Weights of a small image VQ-VAE.
Training: soap at rate 0.0014, batches of 64.
Rows from block 6 of the encoder, named by matrix and row number. Rows with one number belong to one neuron. Each number is 128 + 32 x the weight over its row's rms, rounded and kept within 0 to 255. All counts start at 0. Numbers have three digits each. After the name is the row's rms in percent of the matrix's.
# fc1: MLP up (encoder.blocks.6.mlp.fc1.weight, 256x128), inputs 64-127
# fc2: MLP down (encoder.blocks.6.mlp.fc2.weight, 128x256, transposed), outputs 64-127
fc1.154 090:132155159175133121161162139126115175067111077113157108145132180156160061103134140116159151062083055159118167088156119132169134131152109142158084166126164124132098084132034105090095133113103168
fc2.154 083:126107126155137140167135045143121116143106189084123091148125156108178177142158055108181130117157093119168144129183097150092183146131118143111153148106155130095148117133118118101068047080109130
fc1.156 099:138145147089117126080097152114129100156149154144119096090150095147120125101199094116135197090187119115105118108151087110109176117066113170188149159181120115113170122092145156141146118135132104
fc2.156 088:184090133067143216100049132156124137148135141137145115099104161119073090125150113086111117110088135093142122164113133175099153118152116163143173093164092148120129131102144108112163196144086135
fc1.157 115:079130144142134097032130162158126137081183100158164061139120181097153146132141187134128141134080146100213145150142110155076160151114113099199120147169110115127137083145085142089150151092101086
fc2.157 099:153097113061146118075159146108149119100093156105136132133159108118153134147105105100127155111161140072146170143169172243122118112116143143139013071118094151146128121127112139118075148155121064
fc1.158 085:165136159140126099186114107168114089085159158102110201143106113188135099047149152105165178106041098109128136139150131094174119098094106126099102132167118173169130146120142192134147159112162089
fc2.158 087:132145141112117111143141145107119071137075104074152120126091152116139123076105102098119160131179169129088145132127097132038149144149157179078121113094137080140146134127115160148141143160094132
fc1.159 100:134159131122109100158166147194137137097162158148146122126065173100104158118111078118131127112132058148036085097116118104153113111053158122151178133124152080089129138156156103066077128136093147
fc2.159 095:114074085189159105129143107152116121139140110184149089171149145155082109138173122138136127131146096149114115094143112093213116139113096138104214151148089118118092113138147114102141121102104122
fc1.161 087:153128086089072104124089155113141134135155144165119209109108116159062098057076127150116144110130081117196169098168144185131107111160127117106091133105139131127139111084163130156156113104129104
fc2.161 095:121052088115107175144128115108159200160117128158142132160104138182054122183152132179149117065102183119197157095120115153123156125109060164103120108173134120105121157163118119150117232107132119
fc1.162 090:162126151109137071146090068099157113100092117108184138154140133136136193137120172161108099119144188110146136152118090115101169105188157156179081148112181099093122162100080146142125119085115146
fc2.162 085:112115111181122093162125113155102204062088096123088164140114109100169097082086120124063107153076078181150117146122117044152092141095099112119135079099157119126132100134169134120104112089178133
fc1.163 088:078152149153170143067078146135156142155116079128119074114133115123151125131161147138108166107108171090146177129165130080145114074138129110115106106156089055158175146148169148143118135089137176
fc2.163 102:161146155147115147139150116084090195120111114097098175111102150119185189123112113136150175164139106183125083139081083053163144130118091149161103162132168184174138133162118130124063101114106151
fc1.164 086:116121152147167093133140132154133185113076123164095202133139148126185118155181136102157142132066143180072115079107135086111134147172117141189105147114203157146132097109125120139084118119115125
fc2.164 085:176137215116082129082117117123133141103207116168166124089051161111133181179092074113082110202148126125080123090098124091105133117160136155162142111174090132096083124079159103132120109132180143
fc1.165 089:121111126058108113081103110178160146183163171161128092105136158180082147061146158154183134139112081169085165116089113123153172124156105039155118151186157114117123167131099079137111151170139183
fc2.165 094:094174107129108098085152162160132127124092169135125096098089121092149113116172085123159141065147164052094131130137143136131153103139114138111141167170067134161155150148081088069122133090073141
fc1.166 112:090168107079203122121094101136118165130154081164112120122109074159118122088137136170196132106087100126102140118140140115139120060100120131155158114214109127172185158090174110127126141146084086
fc2.166 126:122119089106103151086127140107148151158152138161093145113150105166121146144143140128138193121204147152083162124147089117155131107158043150128101096179140102125140136116105141130156138134196090
fc1.167 113:129127188100152150148114136153098135099120137072119071126143140111127164113155060147121115152131108145129122105109154162196104115122158128117108177099173152059124076144097162129138133096101139
fc2.167 120:121110111085097099112144184134141150154133099115110132129178121138101118137103147106146099075127123155074130092095182153174161156176113078104104130105104115063071102078158155129169134113112082
fc1.168 078:139098121132140088111155147149143156127167164113160139046148060125181113166151107202133131118090174159184088156108143112160123122110131166095123166072143117034128127135121116143067126082139115
fc2.168 088:153083143083134137131140103116111112100081163147140135150126061119160161156155150167144132157093148157139095131127140102099066143228167127098204145073105106120141077117123149127128109131100134
fc1.169 091:096150094080114128148145137165156116128048165142161186136127106125113111121134191077037151094164116176142104138112144123142122163098146113173138147083124174135144126145084097110127154070153102
fc2.169 081:169144119140160169116109131155139112076177126158116144165141110148156105138141097162164234177133109079133068082132163164143134116131120163141104110138142103145119153159159163150109096126152117
fc1.170 099:124120108129131111120102089132157141115139187092093129183071141123181125144158150117124201164117165162115049100123138154119160140141114089122161137154100218125137098145128117110146126111156084
fc2.170 091:158074095147137107145126138114101128122167126173174133147087144145088118122143149060159217135185084160101091112134128151122145113143157137163178061128091066116039130127102095095178097159099108
fc1.171 117:163101154083105144159076077145074100092114130102185125157149155114112155176099128088159145248131128117116134172086146121152101122090139120104101151177124139182146134156153129134134107144153084
fc2.171 108:124155176147103047168087129149088129094089129116065165147123201121149110107108096114136033098142117149149138066104127124171161173113180076150102138092124141074167150125154097121124135122129085
fc1.172 121:139167128167129111120133105116120095157110165125085101136128103152181127097199153082156109124115191046127110134127139120135131173078142138115148121073100130125174115094068120081156129055077030
fc2.172 134:042142109203141115110147195121163127107097157175104126119081141158107089108155162183123115130123125156110191178118131159110143126050076104170131169156156166133149100181138140131116148139147142
fc1.173 108:135100130110118098134116131135127156116153180148128121138082124155149113146123118122133088137059148175124138150092141158101132119132139092103115147104189059178058147107068130136034150119085158
fc2.173 102:172137130140162114091140139132103144103179149107129101063085132149082119126172130131115132197145099071160159164091107077084097147074109139093115090121158151138135159225166130129112178156073108
fc1.174 101:106168161105120152138106076131097112193069135147046135135175114133091139151148126124161160237145135053125121104139133170127118084190131106173140122160126189144106100128129152142098151117065110
fc2.174 094:071161164080117141138093105092122085094135096169158154116134076135128117123142186130076144072088163214141119158148092143100119094120153123111037174127100119087142088150116196121087142115129165
fc1.175 103:091143134133129132130116092118177155194182109115163139098176131132061172136146135109097152130166093163128185108120146163187131090140126121102183103119164134168143170156152158133133070124151047
fc2.175 112:108114154134123097155144088144160108141057144145084173160148114141128149092138061123123234126159092147108126146145134176169126146166140137148157110155127150106157133120102116166106077075120071
fc1.178 094:100135147144138137168142132169225138149157136115153087128098104153156100123188138109140061095151164189137167151144132129166177111117116145091115128148159117152163132115115108072072070122127125
fc2.178 107:146099160151132119145189142129120085087116128139096103190117105104074116158098121161115066157089172158132191133138102132132124111109081145070192155150153077079130177160140140120162140091103119
fc1.179 080:101154102141114137125124110142119136088163116143131195130115186061131137128160094066106136154098193181093140092138124118123150200127147110167098125180121142166108110109176057153158100132174141
fc2.179 076:086125128110164134128141140122038117110076175184177109147121115169081139107139197068113129114242126074091113120139187117159115124071140103164141102134127085138107095114047086125110115182116153
fc1.180 105:083100147131069084105157115125117137109117112095151136158210165096179105128102163130143113103142113140152097154129188123065116138100180157124132128109162132158105119131122120150066134133117145
fc2.180 103:144097080121157109072191122133116170159183142130135093154181136136136176130062117144153080096132146138147153111118123129136161115072084146138144144184123092154135076101110178112075112134137180
fc1.181 098:084140139153187154102131089144097120138095078161115096162119117087145127036131118102115123087131052120129104161107170150117094113124172159136134120149119122152120122109149093172139053177165081
fc2.181 094:115140118157109099170117158170118120134170151155164089114159159145185077048112070093140187116125094132129074087133135124161125128113117093116151175166146160142148134175120090109127097152093141
fc1.182 098:110156105154192102149162117090142142101107167129171117138151112137125136093137126112097134083157111110193066121102113095149139118118192116137105117148153193112101159127124112135071115129106117
fc2.182 084:133155098137157149127072106197180111184096146096116102108101083104096117082142086120182113129121125099159116151145146109151130086095086132101092056141127141121085122117116133156159127159158181
fc1.183 074:126144098146104126116135159153142057149111182166114183159161098117136124068095114124075164119158158102101162129110122134129105110188168184107105151088112094154160103152109115165112120163127102
fc2.183 068:096110026070125116141111165182135069112126114139176145120164130073093093131156191208154199076141155119148153143170106161139156105120159180101103099110134159161123111131110157176121110145152107
fc1.185 088:086127120135133107137079134164149123143144096144152148103178147164160162181088121100228172168119112137114139120160079097141166101200160102172139184164152057129126143126073040127105115135091176
fc2.185 077:110127130181124201135075210130120124146131144114093126102134114109103162140130186160092120190130141160092090130112146087089163184085145102110172193160137132157073080134154073132131171167135101
fc1.186 105:098189141103092103091085076127124139142126195103187124121094157122076091111104151131143155162156128109097147089137101053141151147153112139242150154209097097138106133149092142126111142118154155
fc2.186 086:099135079108166176125082147167145118117156132091128117145117135113155126128149128060168099055138151084152156105158158124102147116177120090156150105081095192122174125122192132123152183126110191
fc1.187 082:079108074157118069090129115136110121088134086160135103102127155156102116123188110113160204110141105185153138165086116170080160151136128101158135095123197086135154148127108148149120131109101108
fc2.187 071:099143125167107067051090132122151109085146083172099111136093106069079139149117160109083099184112122130131146147113097138140145127094040113144100070128121127114157185101122183118096129056211108
fc1.190 107:146104109122114157167132124192108118110126071078149151116134090116143157125075114061196098153128148138144120093049076102135130121030108149171068140121122130150176144177118192088118168114175136
fc2.190 111:064127113146131143087156138113107175159166133104130114109098142104167161149153125180103095112145150143104166176161092125115120101106156128094189154071142167165160138115093137143094130111105209
fc1.191 086:084128143078070099125170137103132116123097119143162159151188113136175135085100175076083139103112078140168152135142179101116183124128138161129102189120142091192146108182112105109145105105167162
fc2.191 087:195125138178151119104124092131063142102153132133116141096111164151161122115109123124125168159092076132136130129036119128081176142079118102133144186103140158117139130160118121114117146109142147
fc1.192 114:089125155168061158153183088095115124105086162163176093119169148099141139079116160131104092130128092122086110127155145099117116181173086145136158183136132157194125124117162161109162071145093185
fc2.192 114:190118156075161144096097162121077141166120165150164122131117173115155132124187129145156168143161087049103123158105127151013151138090156149132173116077134092127141111166127073155086126134116129
fc1.193 084:103151187139183127115178111151100101085097124124131137104174134118126147131116167099129130166172128125146121112159105098168088114078105134115166129127084128062159136183102193148159145099147084
fc2.193 084:133151142126126117133171170154088081119159089086123091093128134121132138085159109085066136110078090108095166120144144071110105149208156108123130131133123135182212095130161158133160182091113129
fc1.194 103:073129137115134106127115088136128110162145127180125100083163155168230114173105154074094123139058156122105144114098084109071103113135109093162156128082110107171078139210217132123161115113158096
fc2.194 107:066122087078088123123089085145157057149068173144143122168126119131192103178109099126157125171082130125123139144122125154130107129212166136113166072131158176076130142107099147160155123171158100
fc1.197 109:060147135128126110126115076114136067096165133132171093093101091137112126039067159168167156138130136100117105064126115037137123114155128161150059150081178172118120139121157123167124078105176118
fc2.197 095:127148125114135171135044202124089132089155137160113069166110137126163153133128158094200128094126134062097069122158146092117097108122140143124077098093081098163202161150160118083085137112106091
fc1.198 099:122150138133103168160143098119153147127074151112094125156114118135144185141137131077169229126121117105119091081111087170107159134058108139163181092119138151116136129182131056129067164114097121
fc2.198 092:079113125172142117119135107160129127094175125168110114151098147175092086090154108113112167147167227127123113142174141129065125149221187145186160150117149085113112102114161116134171143110125151
fc1.199 091:106136120118167106119147102088144174057122171154112069094084099136123134139151117182168163079107170118136135131071093165134117144204120139146129089089109172145149109097213165150060115117113118
fc2.199 083:096155119153103088134190082108138141045167117134121107087088068153142155125110101132103201138079160173140118072117159159117118098075109154061091177115099135091111122099052142148138142134143144
fc1.200 103:095145106154164107141083138115116058082130153132153112137145182138161155099171086112131097174128135159157156074063138137093156178060179116082167104152120148146140095131133070145140126105095083
fc2.200 089:098151121153117089118077124154116127079125113162110209134165158089121127144115145137117097118186164118150147119120157161106177170193063139157177134135125183122087197120156135092166102154112117
fc1.201 094:161144148127134187124115152100114150177154137095154131099171139150145134137157166147168169140166147121115100119155093112087178164091100125118104091104120134083101115153183101154141178153139147
fc2.201 085:148144115066108144049115091138103104172139124108119142102148149134088118161090154061122078161109133118124094153126114061097142126173201160155139070112114106078087101108056082075102131142111159
fc1.202 092:085103127160134099100156155121143095090095094103101076112153163145177111187166106130125073121111104147111157088101182170102176120107145145131096120090098192129112127125050100159148141121151079
fc2.202 089:138137144112071112099217140135141114099128117080150098159197131125197110142097161122115174080108099159116171112128138213136133122143099127108047169140076154116140156099161117167116133110059129
fc1.203 100:049120167111130105159154103114146159135114137120198101170158121057205122072177078130074171113159105083156138169132126130128096112129129171143121151154136132180118084112126146151131068111099101
fc2.203 099:142157174162162189148147082161126155152104153124121142051175123122082147101104166156144140136093128172105159112136135076134154092177177101118132140105139163116082105170148140121120110141113109
fc1.205 092:106130130063189164141174096134147127180104078180109081080206173150105131169098113094115149181133120075156084183133132121131126160045131145173174114110151117170143154152145158120135127151103126
fc2.205 091:173119117133073112101171058136140164145125163151106150128121141154112113141161120157138171100069140152164062160129115160174189150200164137190144170212108220094136105106146151101120160127140080
fc1.206 085:129108167191074160163123132112163159157109118073125090118148121124180105120109077129148103097156175103149111174078061118137144087153173110184113126103102133141162092140151122118109124104099106
fc2.206 085:166110136095194170126108182095097135143166165077120145116153131105166096133155191120176113084055162161155110153164125099061130144096092140180096162139164166112157109036090170136155161105141146
fc1.207 130:149160095129152127133168118094124137159208086162207143087151102108137131106097189168108147110143111099188111136166107126121136136115104157169113105135166103155085138106159171080096078138096093
fc2.207 125:104118140094131108147084179120087110102202090155185120093100182103182156121156165091106098178083159141144134103111096138110095152102164163114079144090055161152166122091107104121124156136080101
fc1.208 105:169142063111112163087107134148149110137095156156106146121140082098135178111135072148092107084130131090132122109131101116123110162053157147172125104190141132168149080045127098145120141099132131
fc2.208 119:137093119119106156111116033134056106119173103137186045091093119106065161117119129146092084121108153133099137142118175126143092120220176126113137119128107145105078138161081045158147143126131139
fc1.209 084:126115137148183139199170147126144089109120103125068181145170154127127147061190185160121171114065178122093112105155094144177127152135101143071144162132120139106131151138104131146127086106170165
fc2.209 110:139117050073096109126169131179132115079149114153100144173163162122124106108091116091151186120172179141149094168195096120174084186098100121134143122139134148124229105151149140172125089152127121
fc1.210 078:151150104089195087137098124110125099099184171125076108108178117118108163151145136067131145105162066141118095109142163046112136098223122159094106118099143115126187125175197122087164077085131083
fc2.210 079:170124154132096079114103084110143124142080063190142150144154146122128083122113146110107145158115065139176078145080165111126108117023124096125162157091138144165130082095116122143171133112137165