Weights of a small image VQ-VAE: decoder norm groupnorm, 22300 steps.
Rows from block 11 of the encoder of a small image VQ-VAE, named by matrix and row number. Rows with one number belong to one neuron. Each number is 128 + 24 x the weight over its row's rms, rounded and kept within 0 to 255. All counts start at 0. Numbers have three digits each.
After each neuron's rows are labels from the 100 images, of 14976, where the neuron reaches its highest value: "patch colour" is the nearest of a few named colours to the mean colour under the peak. Only what is clearly more common there than usual is listed. The data: crops of objects in photos (Visual Genome).
# fc1: MLP up (encoder.blocks.11.mlp.fc1.weight, 512x256), inputs 0-85
# fc2: MLP down (encoder.blocks.11.mlp.fc2.weight, 256x512, transposed), outputs 0-85

fc1.51:176127129137111122172148114071148145153089167123120134138121149135144131125124112141172121157116135159128106103092148136151126148156117160121153159135136154115141110132112096116113131103100169126160140106104105119154118124148129134131151151116176120136119139
fc2.51:098108155111162106132093165104148146122137129164168110128097152094182118162062146127095125109128139170125116128120127102098156166133101131133092147154090088103155102146116165136121139128085118105168154141126103148080117137137115099164086128100122101102062137
patch colour: brown

fc1.443:159140132135186136117103182132104164132115158103128147094089135156142148170136114112177158129149106097102158145123119100144111124141138097120115118136075118106142147123153109139138151155138095094152139103156075163152104096098147172101108116141102131112128137
fc2.443:119116131131108127114142101112157130094122122076162170118162131164124128132101156098095134137148137144138160135133145107127144147118148115148127139124085103132125098134111100163178111127151142152115129172104119097169129144155147150142143104133104183198147126
patch colour: pink

fc1.423:110133099151127149118158132153139108127134114131113137110119096108110120115124146085111102098140166120094113128141156133129099124121140102141116089121135116121089149128129113152110130125132167155106193128153143149129129138148168129139151119128159108154117125
fc2.423:145152110110138114126104088128116143113114132135156146159115088158112141131163095107132144147171147128134087133089105135102133176118117122135082159110092128126086131164161175170106093157103145148095080136101113142065112128153108122081128108133135120119119135
patch colour: brown

fc1.321:131136152134074142116142108136100162116143136118106155147092160158153148128091155154092141125134124130154142173149168129118168146123131133127107141151103122125151094171124130137120122143148162148106145131080142120131126181158149123115134172135167114129137178
fc2.321:155099151117144141154154144124130094102153101095118124112118097095144109116134134121159141140125139146117121127060106145129181146127155176110136129135119080132134125113142109141108079145154128117096127130153130176096150074179133128076128140149092140126140108
patch colour: black

fc1.392:123127144135124103123105147131116146082166128110124134115138146128168114104090137123125129137102093113122142135165117122143111152125133110106148156167117133142058159140133116131152144081135158118125131136111126149095139090120101144183103115111094124113115175
fc2.392:139112106098100155123116133155129115105084114125107097111107152121131119109116165093099121148088180128144151106148142118096110117168129126149163126148112142113090134157117169105139189135138144137153093122161134127150135139130163131071128123121116133118117113
patch colour: grey

fc1.197:138148145144119116146128108177123089179155135142154176132132163175139122131117130134123118113106105134145117157092122077097136131132138126131143145136116136088127087141155113102146156121127122116078176133128141123115145135095106116111147142120144173116145172
fc2.197:103110153156124105085164131135134153130154114160127125137121146111071142120148131113152163161095116165130090104132124130148115168131097115116151134081155125090106125137125162117149161132111116152114110077126146093109150104111144107114101116152085130187142126
patch colour: black

fc1.60:119147110110138101123096137131137132096113156139083136125079124128126150127162112135108103097104119126150099139114123100117169128135130123169139114135092162133130105107126141164120071107178087105147141145109132133168146131156125138112125139133148111148127092
fc2.60:142117135156105121127169131139139132149132163144136115174119063108107143120124101143147129121082129129139113135135114114123093141131120124162133154143172124130168133135106119096105108109124104136138149114165109153197144138141122119121078140097153089039117093
patch colour: grey

fc1.97:156107146111082155112140158128165117129098142114106109154163085123128161111137152098139152132167169094168107136115157151113118116124144131143101138107130125127088107123126131116137133134167162154138138101124124117157110094093155140153148131126182121113127122
fc2.97:145123145109128155109115063130108137146113158097086128133126112122133109163129111072113149093138142119135109086125146129196112146144137130102131092132139091100143126155120148149099123129122141089114118077108077109104134179089064160115094125148161120117138114
patch colour: brown

fc1.459:150176137142103145155138170106141111114124126119134107111073104133107131111125114124116107137134082076107152140087145120117083130109130124144138133189093165119114139135097124112119135106154161135172110116123086089151133171137131128096180116137099092155140121
fc2.459:140153103127143137134122102167168142137116144127130094105151099131091112116160126108115118107125111115124134124142134137165120123117120077108078139127161121107141182123103121166111146114163127106126146120118100117088096123111151090146135138135135128042137141
patch colour: pink

fc1.217:132125097118112181110096133131132101100117144116134111114133154123135157108130113119094136123117148102098098124075113117129134101124131151131142139090110127145127206106128149117142102130110149136110160112140107156131095125118109163097090142157166121141113142
fc2.217:125140160158137102166131129097160156124179152131140143124133145130097139131139119149145121129117094130154083125107159115147085142097127146115111132123125133099134159081137103118109138143135121144136120121118139099094106129121125127154187129099139080132123124
patch colour: white; pink

fc1.79:159128104170095146140139133102152124123113153108151132130132094125121133107086151136100148118125099086089199135119123170157104177099147110162137116113122118080103120123079139113151117106062124127105119078145119113116096125131144124136181126137131140144098131
fc2.79:182163132133100126155078132145149177095114139176107124100094084144121137144176103082123133184130121108113118100110154091089095092107096099143139119138118118180121143127145144145154152141109133163127142161120104119138094151135113105168144117135112119177071190
patch colour: red

fc1.457:120116060118128120120103135155145131131182113125155202143129137106145169106147145129100120132136105102111116121183131117144121180126125121085119136147113141137104135129109165098146110136152140113144138087149142129122133118100113078059111122168142138100115142
fc2.457:166124134155171137131128172164117088108123122135132073094144106120148140100110130098146143092149169088131160153145115150105129220124108117115131122111127143137124159144146171133140188133107118126130089104141136164112141087077125124134093150123121154096170153
patch colour: pink

fc1.243:142130135107139132151108156081147136111128144128151086147154137158132122118131120139152104139166085141115184159145115151130102146134097135102116122147103150125136141117137099139116125159087143094183100121107160155140141119111133164098115157113136128145135151
fc2.243:150161102129141133145154073105150147103140115118102149090164159135087107103116117098094128139208138156130156096105124109167213130133165107129109115122124137111163148142133166150146123111142128111162087162124133107149139150107145177179120133136144142083146161
patch colour: pink

fc1.113:091108127083135109138062160107102156104106115137101155120094138147110117092100131143126107188125136125120180126147127101120142130104112142097119114159127139162116140119143097108187130130128142115118087136161120149109123118112128147079116105097114138141136085
fc2.113:152137119100135148126145099094167104120150133135107188112105160141114143133124152165120126143145123111160185167127157104133093162092152125153121160122131123120109166093162125164123075107154104128096123140098065127155119153139127158190089175091116091088156139
patch colour: grey

fc1.195:099132133131120133156128097096135119117123108131131135121103147136137139111172113110144153104195114086126165128094146137147129137143111140146147106067160150151142139099121126125113098097161109141139117140134139084072107167128093073124130128108137053125102142
fc2.195:094102120132097106109159127094150099147114146096153109187127157130173122134124153144086110112157149124107127104134141116109110139115156164112127126120105143091133138090099162130143106145097087119113162156121120115109124099102153092083143135131142126101089105
patch colour: pink

fc1.467:132151147088183111092165099139114130153135118124104094133062098148114142107152119096121111156146163052123139102163120110114122122129124152158106124084143125123094100138148105115112097127145157127162163132125127100114138106075139129097114157110130138146142180
fc2.467:125113121095168128139137135149146123125131135148109114060152142134141121132130113163111102119102134142132141126164100126121175141091108165125092181130146082171109154164128133113116084128141141126184120101099110154174158140100137122098106128110138117094146111
patch colour: grey

fc1.378:101142115157136137136135102151134173142197176130132127153118147112097135132138124134149101109110155130155164174117123094152124121137115161091119130161127146166148102126141075125108108126130116151154104165133142181127137152160127137123135129112146071126163133
fc2.378:104129159120137148115146094169127115128103165128152109110140144103111117136108135155105134116098108146124156141148111133143145095117159153080106147128117108116135099177096133123091114113104151138162115117129106116188155135113142145104126116124180091080149121
patch colour: brown; black

fc1.32:138136092129150123141134151113118099145117147123141177122031093133119128157166121144168120112120137096113103122117118082132140121123148126108101129084134121124198103148137126132122161166168111121121148155099119114122091153134164154074092132113135140110135094
fc2.32:126119121108141145096144130084114171100133130090126154121136150169140125119066162159110110119137120117086145107154153133096100132087155105090104172109150111130195103169104105164104156107120123119122135123120128114090066124114119129167150125122092102138149146
patch colour: pink

fc1.301:106139138142142145154120144147127130122089196132106149104127129136102094124112139159121099136128127127134123122153129113155114147092140181091132165128123145127148184122135124136162169132082181138125189151154121121135111152124102130174112158119117119140134188
fc2.301:106139123130142134169135090153160114149129139143068136128092154141115144149135093152157158177125119144186110104185133140110121121118109159145091109114139134133137153122139118155139117135127102131119074138088089164159096127151134169207143122106132099149117123
patch colour: blue

fc1.336:069144109111153080162169148133139128124150107113122102082145175124136130124153118142178141098181162078110119107149161149110114120111139130185096142057131188142114137159138134120094145169121134108131107113110157093113127131098089138141156138072150150086124092
fc2.336:104078177113134125120100157162124155143152139111130087107114202154129091139158149176125122157169106122138112093122149119106146113125123096156105134081126095132150129177093140162160104143125122107131082122108120136070083103134140126139131116100131133182075156
patch colour: white

fc1.163:098131141126130146124129148142103082136109202097127135127133104131159170122113160154155130115142120147099169150140163109151126091140100127169174128070172160143097101139141127119094121118130131119123112087100165156124131107114119136088147120129130100123127204
fc2.163:153132173097131146172133139115155149116144136106137139159107137183106105121127130139136119162133127106075154125147141127131177174122129129125114168114106157165107075132162127172142115121126137120133147096151196091115139119106128113097104122134113162092150101
patch colour: pink

fc1.169:135115145106170117089113089157142087130122119132140176143072161129155141115090131142129099137121162124144107080130132119092133138113123083115108164143135117109148110145109112134148085085141098084105158101111093126125129122120087173161154122130114136177103103
fc2.169:095123122136183168097111159141130154130160117119120097135122182121159092124118107156112149109139119134143131157116119118131093117126150135119100090121134109147126110151141170146136097139126134119127083133115138166145101113158112195106117123104127136132130105
patch colour: pink

fc1.251:102127143114171152118142139124076107149183108134122144128122117155124113138111114134149100155104153093145110125140138124145154126119130126087090124144107123135121186142114120121155146156087170132097088134123106123150128129139108113147074132136117108145138135
fc2.251:157082105112122143126092146147141135128138162119164151146126109155126137132084126140136118114112135085125141137124118143112123124138135146105100118115179114147081141125158103103111134132115142146141167121137123111120150114167145101108137183114117104130133110
patch colour: brown

fc1.66:126144130167138122120155067132111114079103161192108125103157145139096155118139140122151083115088099153098153147088146138140144117149132154131128106143100133169149088122146141142142140118126119129135094155109130166163119134136140165101087111166137134127139154
fc2.66:126130191130124171149101150131155134117101147177127094183161143137125126155121128088125128135121137134126150127149134138105086109166115143117164138150126148121108105146127100110120126125127121117129125121145116153234156127149125145083000120145122165122125080
patch colour: brown

fc1.346:127121132129164143127127099131125138104137137139138136137189139184160108137116114161143132130122132144135141157106120178129143157100121114096160150120163074093157120137115141116106144163115130109157117145114133120095157102181163156150104124164107132160126112
fc2.346:164152167138136118149141165157121161078133132115099157131107133089121126136138133123135152166143103093139117148121143164111141119132156111126118069148114148139107115103151132123121124100173164131112134106127148147055145102181147118079099115193112160107146124
patch colour: brown

fc1.344:126129136131120118140084119156157133124118089117132104123118113155119123151109130133121148136152136079170123125142116138138157170148141152136130101118123157148121170088138149126109112122123097109089163131119148148187107120095135102139143147093146141081121101
fc2.344:145107162092149103143135118161114142088124117106175130112121114093157127107154170097148134131127135173116140164138096124108181140122118150148155148144127115088114136109132120122101131100126139137090125151152062137125133118119086098150146133109128153146089139
patch colour: brown

fc1.458:110134165129074141147132115130174150098105130097107148126176147121153125061120135127100125142114171129129191128100109144171105137127100125147140135094131144150119134146148126099144088164100124142135115108113153140128141081099141143096153138123121117115146154
fc2.458:132114105123134096140125166135196110106122123165162122143125102152169134092124161118117079150085140111130115140117071158084170114092149118128112117138127130117144091142092147097124150090100151118132103140159102123128127122095141106089140097128116134153109158
patch colour: grey

fc1.95:186113123050093136119126134162058149119148175093163129112131114139137133126131147132129087106108099149090212130109128133104127118099150091104129149125132097137087145139106142124141106090125129115107094125115105153133120137170158081123125134156107124112121110
fc2.95:133147126126126149133126139142143177148150117134083092083143139152114103164135132124109141083127136101101149118086179112116117120130086122152138118138148157120160134134088119144153108098094126154158131133137093145167124082135135097151134139119145118105153138
patch colour: red

fc1.353:106134147119106132116101184185118142073153123101116145143157075131085144147116157107132125140123181139165140146111160092129155132114080152144119118105111118126092134142185131116138131153144127122147163112101161164132161135072160151108118134120113135153123089
fc2.353:138151119126112119097149125164123122114123168148139095143141113123150143096152103109126125145124107180149132157130095144123146117154113144133123111146100138123121104140153138125133141117133105155150162113138086182096168100094108163130144124117146122154140163
patch colour: pink

fc1.315:089124164095125132123145124101120166126147156112141166130132130122131184127112125146141156115103137109175117116133121137126123106133130123136144160141131162149140115154111134119092085099116117134133122121105169145129129081117122127083122114111161105131121120
fc2.315:144154128157188139136125169152086074133098106091099114117093137112132144149182111092108095126125135111130144100153129160110135131149126175105118099160104158113138125111137094086146166135139107119139150133117121102091124129168121114160086093090154126113134130
patch colour: grey

fc1.434:107140103091134151104135138133164101155156157106126106099107134136089191108120134149159138134093126107168174103112108150116099169141143152127102136107116136116118110102151093112127121102136145133105142136109150142082133136104053106104153129082120146148136145
fc2.434:094153171104088135147148122145131141139137133127101135129177129126114125106121147139129128113094139131134115125111150136159120114126132083109144082139131171112121117091089185144134160105082122114113105119157163118128131113164146103130101140131119123126188106
patch colour: pink; white

fc1.316:066139107121101078106134174162085150106135133116103130156103153130117117159167138146112104143140098139139104150152147100179152133130105159151141131177092153145124150149134155139145148146201115130117168128137150114131160139078126159108131081143164116100082161
fc2.316:087092176139155140141128144113106119152106150195089142120133131160137178115123121099104100082123118062142145132124108162112193143154139110154133132112116133108141113138155124131121140161158169124127103088096166125120124137073161120051104109123141155162115094
patch colour: blue

fc1.429:165132167097128149116132124141125120125123157141098123125148070120107098119169146105147147143089102140100144126139143130146110094158130153105150141109161133110116106131114156142128078113138158147120113138126120129153132169115176139114127124122120123106137143
fc2.429:103142093099084153125122096161119154137129127146118116146125098104143150143169119118118173131129127104122135134151103123142140173145124157105155144144113173139098137145133151126148080142075131124135114089163093124130161085151133150138092125109161099100093157
patch colour: grey

fc1.81:124110120152080152144197128124102127094143158093139121104131123135117140103145150166129118164143122123146133119173130133102117119139125142131138148165089099096115131138153133126117097077140171169055098099144104145160115098114132158137114132146095123106104184
fc2.81:131121152130145149135124101131146123135148134123167116116115145129123100132116118135118121185116119080091163135148165127128157147133136100096080139140079118148115129120110112126096111110126145120155109156120069118133132122127148181145147123149124091057127074
patch colour: white

fc1.155:084146109121098118126116127113130179065136155144146138162136081123149099143130141123138126139147123130124102151132127104127120141166084132137151101197145122127126121070145132129141135106146126127102179125121138129118118136111117102116135086157176126151154127
fc2.155:105104171143112093088119112088141068147113158104162150148116066117119158154118090113171120108160132155116102132093130121122160153136103143105132147126173121117111106090102105140070124124145081114102118130144139116135108111110140141133081124170076102098136112
patch colour: black

fc1.18:108119119153135155143093107171129129135090133117139143148156116126158142120108102132100071112145094118099108109128141120130099129130105120152148098135159151116126172083135130110092128113140135116110150130131121132090121130124127107125127123167128116173126129
fc2.18:158164117132105130115122161128138114131111154121140105065081075126110149123162098134158139119126169103134129110100161132119224130139123145145159101157141170136106125122114115084125131105123154172076131149157083119121181105103106115079055102150144139121147101
patch colour: black

fc1.355:126114142130167105133160126151081126154164132088114116138135145110138082132138117149099090111150141101090125108109145175118150150122098140160138117123168149150109085169109131121146115151123130199091124142075160105149118114138136128131141148108130173130141137
fc2.355:131110135139153126115097124127108148150153148075108146145128104125144132117122101124159147165117128103144126125107147163104140100131121151127122083082114140121151086156113159170138072117118166130117099109188159148127132138102108124135151134126140159123099145
patch colour: brown

fc1.507:134134083145127127109112141145148127108131148101132161113119140124110113142141152168106137083111127140135131109116089112089114146111118126130174131096126167132135109133103168138135148093108070130152123114109136165130133117100129109107108175169122130115131131
fc2.507:117121125152204133122123162140116172138131153125116128169093164150082145140142153140166139108155100096136099123112143145117097145144177112136081157154104156098156113148145132118111078133138144126069139114145211100137145127168109140187049132113108146150145070
patch colour: pink

fc1.101:104141145135102132149130153115123150114097116150119081116124107153150121142152114117103118199111141134114115105161161145149148116147124130128119120129140146143104111120109108105112102121144148094066123133124149109125130111147143169178161128128136159088122125
fc2.101:127062115136123179133100157143129118097126138158122156064093126086137123124108125120165129094113154144124145144121144142109164125178150126126115124131129114141139097113157171129117126160160140098129121111119165135120108131174148159102135136108090115067103154
patch colour: brown